From a checkpoint of a small sound classifier.
Model: 3.02M parameters, log mel input, arch ecapa_tdnn, norm batchnorm, activation mish, depths [9], widths [320].
Training: 18300 steps, held-out accuracy 99%.
Data: trained on read English sentences (LibriTTS-R), 15625 training examples, 149.9 epochs.
Rows from block 6 of a small sound classifier, named by matrix and row number. Each number is 128 + 24 x the weight over its row's rms, rounded and kept within 0 to 255. All counts start at 0. Numbers have three digits each. After the name is the row's rms in percent of the matrix's.
After each channel's rows are labels from the 100 clips, of 14976, where the channel reaches its highest value: "loudest band" is the band of the loudest frequency at the time of the peak; "strongest on" is what is common among them. Only what is clearly more common there than usual is listed. The data: read English sentences (LibriTTS-R). In brackets: how many of the 100.
# c30: last pointwise conv (model.blocks.6.c3.0.weight, 320x320x1), inputs 160-319

c30.281 064:140145117125108091102116114104109101107118104145138118136118116115096135126135130128126107108108125135108102132105130130109143122134112133130114128139111099094110106107114139127108098120099103101107111108109106103134089088106104106135089088131094110138105130093101119126102110101138123119093132130125131098123134145096091105100139104099115120090119111140114133107104100120108134123101134130118136097121126101102135130098095099143099111096119137128099115111130139105124133128140111
loudest band: 250 to 500 Hz (37)
strongest on: voice: female (100)

c30.132 099:126118176143143127130142127182122131134167129123145102097151126183171124116110109124095139127166091094127126114126137124128114134107133129109178104104130124126138189175125116110126130121132132127139125137148132137105125137152129135146150177132138134122139165129133160133130126130127161161133166160109165138165122112131137139130135130139163148137119128115140129133136135157127126118138149111138105134136126137136120111129136137118139133136168127164129129144116136131154152148108134
loudest band: 4000 to 8000 Hz (57)
strongest on: voice: female (100)

c30.224 067:124129093104094102104097103116103106104122100132109139149094132118153128136130145123145109111142151143113101130104102133103118093138115124144137141128112106099120125129127136148098104126109104113107105090142100103135107098099100099098082166124103108120105116103106125120106125106122102115113123123127115109119120126111107122102121099109129140108124115128124128105105107126116104135113127137121135110127131101108122135102106104125118102100122121120112109132123118100118120116142112
loudest band: 4000 to 8000 Hz (35)
strongest on: voice: female (100)

c30.187 062:125104122122120126111108119146113120120142120121108106129152141135190123114119121110124124123162115115119109111111101156107113125111128130111160117113116116107123139159133118125119117127110117117122111120163110111123115121157124113102127200135120123113138130118124132130128127120131140132123133128105121119128122113129124133124112128131143147118125121114133130123118124140145117120128130105124107133148120120121120115126128118116127117118129130139114119158117117114127127123121115
loudest band: 4000 to 8000 Hz (57)
strongest on: voice: female (100)

c30.293 109:134119174137127127131133125188119125128169124123136115125148120188164119123116118117112126131163109110128127125123135131124123120111128133120175119111123116126123185166118125116126129122124125125131125133139130126119128128141124130139141170121133130133136188129128184135130118129128183182123192182114186122185119125127124130123153129127184165130114123125121151121125124188126126113122178115124112126140123122128123114130128130117116128128188146186132130147109165127176179176117126
loudest band: 4000 to 8000 Hz (43)
strongest on: voice: female (100)

c30.283 110:131101143130138144144139143140138139147136138111132102101160127145148121120117092125097147144146097090153146109141132127137107132090154125094140092107153131148154142143135105102142152131142157142165139138142148151092137153169140150131138150127133127112168139134128142135125127145132145137146138136098141150136116108140156149134122137161137141151122123112157134159144142144131123104161139109150097139140123152124121102128138141100154148131138135142130132139110131125131136131103131
loudest band: 250 to 500 Hz (40)
strongest on: voice: male (100)

c30.0 078:129119131141134130091134091136090099087137100124125122133125140143134125128121120131127106087131121129098089120091135133101130131118094135127132131120089111096107143132144129138083099133094096091102092126135081087121093102123101093137135143133094098130110123098116131131093129093138132126128133130120130109133128121110112113096127095103135133114123102123117124118106095129115134125099126121120116104128131119095129114094105098117114096107129116134101100129125128094129123128128092
loudest band: 4000 to 8000 Hz (44)
strongest on: voice: female (100)

c30.152 108:141129133136127114098130115123110116116134114138140129123130134127123130131130132135130109117134127125101107129115136130107138143126123141124129127134108126113120129130117125127119108126106104109121109122133105103127107098127106104132120123126111109132140130107119134127116122118124131130129131131125128128132131131117121120117140111116133131124129118123125139133121115129135127124129135132132127120127133122113126129116116109127129117108132139135109119138129139112136137136130115
loudest band: 4000 to 8000 Hz (97)
strongest on: voice: female (100)

c30.25 116:138135132129130125114128124129124122122134121140134134131126128131128135136129139131134114118133131134111123132116128136126136143138127136132131133130115128130128127130131131127128114131118115118126117122141118117134125110130120122136126131122113119132131135119118131129123132118127128133130134129137134131132136138115123118124135119121130136126133129132131138129121116130134136130127137134127136115126131132116135131114115121131133117119127136133120127134131136123130136133128114
loudest band: 4000 to 8000 Hz (42)
strongest on: voice: female (100)

c30.300 103:123116184139138136130135128196128126135164134122133105106132123205169119121116114120110130132173105102129127122130135135134122122108131130113184116111130126126128197159125115110128131127128129127134135132147129133113129129140132134138139187127136132125133183138137181123134126134124165177130195175111179138180123123137132137130144133133189156136116132115132132133132136175124124123136161111128115131142120121133115113136134134113128131130181140166136130138117146134167168161115133
loudest band: 4000 to 8000 Hz (63)
strongest on: voice: female (100)

c30.44 097:139171113133119109101117108098107104109114108162136159164092135108105144149159164130163115114110165165103106156105140124106159133166124150166114158165105116106117108096107163162116105133111108099125110086113102107163102102089109104131082105124109112159109109113120113125115114112132097116105111112166117118108149165111122119115137110117108117116154108147103133120120114105118132161124116162113164108116148100115155165116117114162120120112108140109103114112160131108123122119163105
loudest band: 500 to 1000 Hz (28)
strongest on: voice: male (87)

c30.256 097:130112179141143145133150132197135130129169134113139110109138132193174116120113116123108133129176104097128127119131135138134117128108127128118187109112128131128137203166126119105128132130134136130134130133157135137111131129141131136145147187135136128120127177133132176133138127131132169180127187178106183130178123113133132132133133130127187156133115132113130135129136131181133121117132169111129115128135123130134116112132136133117134133136189131171132134150119149137159164159118133
loudest band: 4000 to 8000 Hz (64)
strongest on: voice: female (100)

c30.153 100:127126151127135152127142123167122124131148128117125112116134135167176115116118117120115135132178108110127129119129127146128117119116133127125170127115129126131133176157128116120129131140125126128132126141159130133120131129130130130130142196123132131118129161133136155127130134133123146161132163159110157134166119121136127132131135134136176154127120131125136130131128134167135119125130157111130115133145119127132118112126133131120132131132166136160130129143114140128155153154120127
loudest band: 4000 to 8000 Hz (38); 250 to 500 Hz (35)
strongest on: voice: female (100)

c30.294 103:131121162136132151128144125168124131128162123117134106114130125174185119113112114118108127126182108105133123115123135134131114118115128127115177114107126125124129177153128120110129131136131129126131130141161131126108130129138127128136145193131132125122127168128132168126126131133122148158121170161106152131160113116131127131130130134125169163128114124116132127127126131169128128111126157110133103133136117123127115106132129132108130130129169132160126127143107134129155162156113130
loudest band: 4000 to 8000 Hz (47)
strongest on: voice: female (100)

c30.282 062:140113122112107129114099126152114115117140125119104123124137143137182127115114116121116117126171123120121121116126091148118099123115127131128162119118126120114117140161123116131126124122121121115128115119166115121124111124153126120092113191107124115106144142130125126141123116118107131124112133140103122132124121122127122126122113121122143151127119115117125138115124126137151109123123135112123109133141123110119114120117125119112125121123140127142116128148129121129115137125113117
loudest band: 4000 to 8000 Hz (53)
strongest on: voice: female (100)

c30.35 092:131131132114124122186117194131183184169132191123113130124144124141132136130139126122123162174126131132184184125174126125193127135131143136132135127132181202190161134134114124124173182119182158196146183124124190173133206188138185181114125128125165167119123144163149141123164125147133137139127139144133140130138138128151138141158130154138144142136147170130126133147133149140135140137132138137123137148117145128159131130156152155131126137171138132140173147131135138168136133136131158
loudest band: 250 to 500 Hz (32)
strongest on: voice: male (100)

c30.213 106:133159093113116115110113118092117122122105123161114170166079133092099144150159172143173126124098175177122116157118120122116141118174125129178099177159123117119122091090127150169118119136120115120120115099105120121169119115094118119115095093132114119143112104112120102132122135117131104101105104101163101120105151148119118123121137114120093107121141121145125126121118112101118127154124109157128167121136143114119136162118120119160130114114101125102118125102148122114110111118157117
loudest band: 500 to 1000 Hz (42)
strongest on: voice: female (98)

c30.17 079:134141161139131148092150093159104107105165105135145125136136126166156136134122140136136104102158124131098101138104153147095150139139124139129167134126099100108113160153147147134101102143098102100111108137149107107131108097123107097146144175131112110152124165100113163125102144113144160164122165154130165114161127145109107110104165113119163149117136101135134151123101106158127137128122159138115136110127140133108135132108105110137126102105166141154103108142128158108162163163135102
loudest band: 4000 to 8000 Hz (54)
strongest on: voice: female (100)

c30.9 101:128128144127135159126149127150126129134132128128125126125127134146185128125132124128118130127174119116134130126124129143125118116119141132121150120118124126132130152144139125120127135147128129131133129146162127128125126128127131128128154191124129135117132147128134142136135141130116134144134148142111133138140129116136130132135119133140145142134123130125142125133132133145134130115140136121137115139133120145132118115130135137121145131130143127137137133145116124126140138138119135
loudest band: 250 to 500 Hz (56)
strongest on: voice: female (100)

c30.3 092:127122133130127128162129174132173162156142165115107120117140131132134125125127115122127138156137125130161167116165121131179123129123123126116131124126167176171135137132120123126154167119163144179128162128132170157119169167134165163126129130128144149124129137150135133125139127135124138135137139137126136123141126134138127127146128140125131143131129150127126137129120139136125133126126136126122117141126130129140132121147133143123125135141136132132157133139129138147133135138122147
loudest band: 250 to 500 Hz (34)
strongest on: voice: male (100)

c30.82 096:120116138119122117177117181134168176172133182117111122122136132139124132126134116127121155163125126125179183117167116130189124142121149127118136118124167182185154135132116121124167178119172151187138179122123183169120178186141179178120116130130174165118141139172149141121158122156125140138130133140120139141134133126162140147157132165154138133142131165125133135145141163136128127121136135125137125162124136128170128128159162158130134143182134129132179151129127138173133135137127162
loudest band: 250 to 500 Hz (36)
strongest on: voice: male (100)

c30.149 106:128132149118117126131124128167127129130143124122123122123115118157147127126129126114127129125147119119128132123132123141125123111127129129133150138118129125127131167139117116125131129126130126131133129111134124130130130125116125127121122156115127131124120182130125173130126118124122161170112176176113177127177121125132130126134148127129184159125116128123117134123128132182129120124129163120126126131136121115128122122133125131126121128133185138172134131139117148126162168163122128
loudest band: 250 to 500 Hz (63)
strongest on: voice: female (100)

c30.271 110:133131145127135149123136125152126129134143127125124121114128134152170128134137129125121131128162120116129126126126130134128119120126136127127145125124128123133129159141135118117128134137129127129132128140149133131122131133127127133131142173121135132122126147131131151133135128134112142151128155150124150134150125128132127129128130131134154147128125128122131133133130130146129120123129145123131123130123126132129118123134129133128135134128152131151133133136122136135140150142123129
loudest band: 250 to 500 Hz (61)
strongest on: voice: female (100)

c30.57 099:134153129144132119109123112119118114110136116146140152140113143128114142136138153137144108108126158149104110143111135130121145134148108135141126144158115121119117127119133150146120110130119103114110110113121108111143117110108112108137122110128108108139115134110118127129115134102138129130122130126156129117131139145114112116107146105110128126121144119140120136122117107124121137145112130151123149100120138126108140152109108110152123111116130138133104116121150141118132130139146110
loudest band: 250 to 500 Hz (48)
strongest on: voice: female (99)

c30.109 106:135127124139129111152132151130145167162125163128141121117144139127126133128138120135123148154124112120160159122146130144160120165108154138114124109127148157154148124139119128118153161127153153161146160128128151160105145155161155153133116129131177161126172125158163125126159142154125131120146119125112123161122137120162152165163124165168117126150133157124162127155154161121139136113167123119150116170148132144158132112161159162119147156164121132121168154124114132158128124122107161
loudest band: 250 to 500 Hz (39)
strongest on: voice: male (100)

c30.201 092:131118149132144162123146127159127134125143123118131113122138135158185120120110118127121132128175108113126123120124124141130125117119130124121156117102127130120134170155142122122127126141131128130128124153166125127119130127140127123130151207116131135123141152129135150140130139129116150145127153152104146132149121122131132135130125126136159138130116133118131131130127129151146126114132144106127116131138121127133126111131136132117130126127152123148128136159118132125143141145122129
loudest band: 4000 to 8000 Hz (63)
strongest on: voice: female (100)

c30.316 071:129113111129120119115102116131126119114129118123112118136133148135159119122130130113120119112158128120122114113123109154112112129118118134133148122120119128118121127135108115124119114122120117121118116115152117117121119120139119124112105169108120124125117135116117124132122111115112121134109140136125127115129127126117109123128119125119141141110130128117121131112117114127142127131119138118117125122126136104128125121114121121118112110128135131131124122146125112129124126121119123
loudest band: 4000 to 8000 Hz (28)
strongest on: voice: female (100)

c30.142 110:132101164141138136131132125171125129127159127114136103098157136173173120113112097129094123126176094094129123106130131141131119131096125135095170092107127130127129177174117109106128127123122128130124128135155128127101127129146128127136147180125122129117121150129128149126127120128130150147124147143099151131150120118121129128122123122125155144129120124111118130128125123149134128116129141109122101127128124122129119102125128121112120125122152128144122130149114140125139143142108125
loudest band: 4000 to 8000 Hz (68)
strongest on: voice: female (100)

c30.161 122:146118143145126121117126109137103096083142094130138114115147139142135126121126120128113107093139117115084097122101136127108126118119090131116144114125094118099111139148111123121091099117101110105091095125141098088114104095151093114132129132136092098126127143099104134132098123087127143140132142135121144090137126127103109101093140088089133144112122104120099140115112092138127122124098143119107121079119127120105125117093093092126107103100137139140086096146125139103142139138120100
loudest band: 4000 to 8000 Hz (58)
strongest on: voice: female (100)

c30.255 091:127147117130125124106119103116112099099117107140128162143086138118139135133145151131161098097136161153105098143100126133105138103154097130151121148153100121104107115107134143156106092131107097109089108109131097091152106109090106102128111137125102100131093125100116122116107131108135118125112127120143124105122137136110115102101127102099122130106141104129099134104115095117114128145106120144115149094132139103100136142099104099146103105110119134124108113123141124108131123128146103
loudest band: 250 to 500 Hz (35)
strongest on: voice: female (100)

c30.51 096:125114166133129126128133132175127136136167126119132105104155124176172117112108109112108133130168100093129132120127124128125111129098139122105177108106129131132132179172116107106128136119129136129139134129153135130104124137145131127131139180126134136112145161130130164136136117130125159159127164163110153132167114112133136130135134131140172156139111131119135129138131133164126119112139159115133110135132122128135121107134135132106126131137167122164138130142113136129152155146103131
loudest band: 4000 to 8000 Hz (56)
strongest on: voice: female (100)

c30.5 106:132152125136129114121127119125122131135122127146133150150119131118115134141141155132154139138114161159136127145134132134123147136158144131151124150151127124128151117118132152152137133136124127127145132127121127136156125126125130130133124112137124127150117131120125131128121134126147131130134128129149128135123135147128135132126137131128129127132142116140132127145121127123125124154134125145129151122130141128130138153127125127141133123123128129130119120129151133122126126129150124
loudest band: 250 to 500 Hz (41)
strongest on: voice: male (100)

c30.291 109:133110165142139131119140116178123118117168118117148117109152127183174120125110117127103118123176108107119125119116141137117120133114124149115180108107124123119120180174124113105123123125116122122119124140154121124115117122142117118142143179125123121122134163120123163137120122121131160158117164166107160116160122116121118124121135116119167151118122117119121134117118120161138120120122162108116107116129128119117118113116117123111125116116168135165119118141120139123152156156111121
loudest band: 4000 to 8000 Hz (64)
strongest on: voice: female (100)

c30.175 092:163129151141146134109140119146116122122149128138144120113142136154149125123122124125117112121150112111115122121119147143121144172119135159114154114118112137121132152142125122120123113120115112111124118131153121116110124111146112102146137153135119121128137157119131155122120129131128143150150147155119152134157127132123129126129148130126156152130137126125140156147123127152140142111132147125130115122125138139129138120126124122129146126123155153148125127149111154126156156159116123
loudest band: 4000 to 8000 Hz (62)
strongest on: voice: female (100)

c30.234 111:124120172129124116125134123181121125128167123122134108125144120180162120123116112115115127123159115110125121116128124124127120123115126124118175124114128117125127190165112121121128130115123124123125126122133126126115125127134122126128131168133130127127129193126124188136123116125135181181122192187108181122184123119128127127127156125130197167125112125122120149126124131190129119113124180118121118128133124118124121120125127127119120127123196140188127123144107163122174181179114124
loudest band: 250 to 500 Hz (40); 4000 to 8000 Hz (28)
strongest on: voice: female (100)

c30.254 106:120095122120138142156131146117146148146123148106124100087146121118129115114107084114087140141130087089151145098150128118145097135079135124084119090086153145154136119127141104095136146131146151155143146142125150150081144155158146157126144121132144138110151113140136113126137134141123125119142114115083116151110113094137147153134102138151113121146111131103152110146149147114126125084144115091153085148140112147139113080140146143100137141137119115120142140123095111132109112113088137
loudest band: 250 to 500 Hz (39)
strongest on: voice: male (100)

c30.250 111:124102141142105096102112096160095096100154097112135104109153129157164117125112112117101104097154101094104103116097124125098102133108103139107160106106096097102107152166101104106096104106101101099102096119153099103109095096131099098125125160134102097123111139096097138140098110098138134130117142142104134095142119115102102100099116098096142142104115098110097123105096098143118110123099139105105106100113131100097116111098096095111098100097145110139094093138118122094124129125110094
loudest band: 4000 to 8000 Hz (67)
strongest on: voice: female (100)

c30.173 089:133102127123097086092101104128105096101129094112117106124147129133123118116113111114112104102120104098098090113094115113091113134107106125112130111109099088090093131144089113120089097107087096093094091105125093097112095090133095084110108117132084087120121126091103123139087106089133130120115122125104116093128125123091098085087115093098130127091113090113100125085106090124126109123089120111094107089111123098086116105085087099108102089091124117128083088126112122094114115122111089
loudest band: 4000 to 8000 Hz (38)
strongest on: voice: female (92)

c30.307 086:129119148117136152129143124162124130132150130113124115115133132154182122123118112123116128127179108096133121118122116143124110116107131124111164115112121128123133165153134117111123124133125128131125129139167124131114132129139122121129141194121134123118141152124131150133129136135121145152123151146108150130147118113128131126134128134133158145128119131120137128126128133156147119114127144107135103129137127130125117109132132127112131131126161121154129129151115132122135148142114125
loudest band: 250 to 500 Hz (39); 4000 to 8000 Hz (34)
strongest on: voice: female (100)

c30.253 079:134106126113113122126104112140111126122131116112108098123150132139179120107098104113108132127158104099118121102123096148124094133107124146115153116106125126115126148156115112115114115111113118115123120115170115117101116117167124122108123182136124124112145125122131131134117117128122129120125135123094124129121112105121135131129104120136131136124113120102132124123130122134139116096130127103125099134147126124125107100124132124103120124126127115135120120150100109119113121114099124
loudest band: 4000 to 8000 Hz (48)
strongest on: voice: female (100)

c30.158 076:120120087106110113140111132099131135141096135128106122134121126105112125118115114127128144138112118122135128113137100129137107126125133136125108127122126138127145094116120123129138132122137134139138139117128132142118140132134140133110113121119141133121136092140143091130131110132115101100119096106116088129099118111135138142138110138139102114128121140121128120135130136099124118126131100107138111137138137121143111119136137139114122131142095105100138139124118100132101096102122130
loudest band: 250 to 500 Hz (40)
strongest on: voice: male (100)

c30.286 066:133144123112124130151124150132153151162122159136117138133137138124115132129139138137141144150126144156158165141153127126161136123154133119144119143145155156155136120136130143139144155131153160162134160139119155155137148166134160160125133119124149149122155120153151126132148131142125138123136132126141125144129143136153151142146129151141122127139135143140133124152136150130135120136148130137131145152136135136142127146154148154144139151154135122127164145127136138147130128125133155
loudest band: 250 to 500 Hz (50)
strongest on: voice: male (100)

c30.312 087:129122171147146132131143135178125132136153132116146105104141118178175113114116112120096137135164088093139134114126140123137123129096130132101164105102137127136134182160123109096138136132129138127131129134155128133106131136147133130139148183128130135125137165131136163132133136140125166163135159159110163131161122117129138133128131130137167145137118127117132133141134135157137125113131154106134110133135118135130127106136135130115137135134169130165139138137114141129158152145111139
loudest band: 250 to 500 Hz (45); 4000 to 8000 Hz (27)
strongest on: voice: female (100)

c30.15 088:148111148150123111114120123145116116111151118127136104104158142150141119111114109124097096109156106108103119111108124135121119112108103133100157101118114115118090145155101110118114116107116116113101119124158117106107119101156116114131131142131101105121130146105099138131115115108130137138128144147109147098143124124105106098107139104097137149109120119119102148104101107137137116109102146110090104100122124111113124111108106102118102112103138142136106104151120144118143138145110116
loudest band: 4000 to 8000 Hz (62)
strongest on: voice: female (100)

c30.134 109:125127154126124127120135121164116124130154126126131123128123118157159137134128125128124127122147114121127125125128126116124123118123125112124156132125125113124127164146127120117126124125118122124126122130129127126123126127122119126127134162124124122132121154119124159123120124126121150158121157159121154129152130126128128132123145125127157149127119122128133134130128124163117123126127151122132126127125122127120122119123121128127130123122164127154121120133118146117156158156125119
loudest band: 250 to 500 Hz (65)
strongest on: voice: female (100)

c30.81 066:133135122117121102124117121117120121100121116151120136140098127108095142136141136145142125110108134145120115133121123130113144104150113125142113142142108127106119117105126132134108113129113103116106115103108112113144116106093122125125100098118118107136112121118108124133116119101137122117120124126138126106130141149117108109115143108113119120099133117140110144104109109125125126136099125142117141114128132105120128144105103114151112107114120135117116103115128132111121119123146117
loudest band: 500 to 1000 Hz (40)
strongest on: voice: male (91)

c30.124 057:137130148121110116106117103147108106103131101125119121128132129146136118126127122116108105092140121121111101120103117128102122112119092129123144121127106114111118147141121124121087098118104112109084104125134099092128110115128113115125132135123096105123130129099109127132105107105130145133123144138130137100140124130104109114100136093090145132114130102128093126109112105141129120120088131135117130089131135110101127129110108105129106105113144132128102098119130134104144131141132090
loudest band: 4000 to 8000 Hz (71)
strongest on: voice: female (100)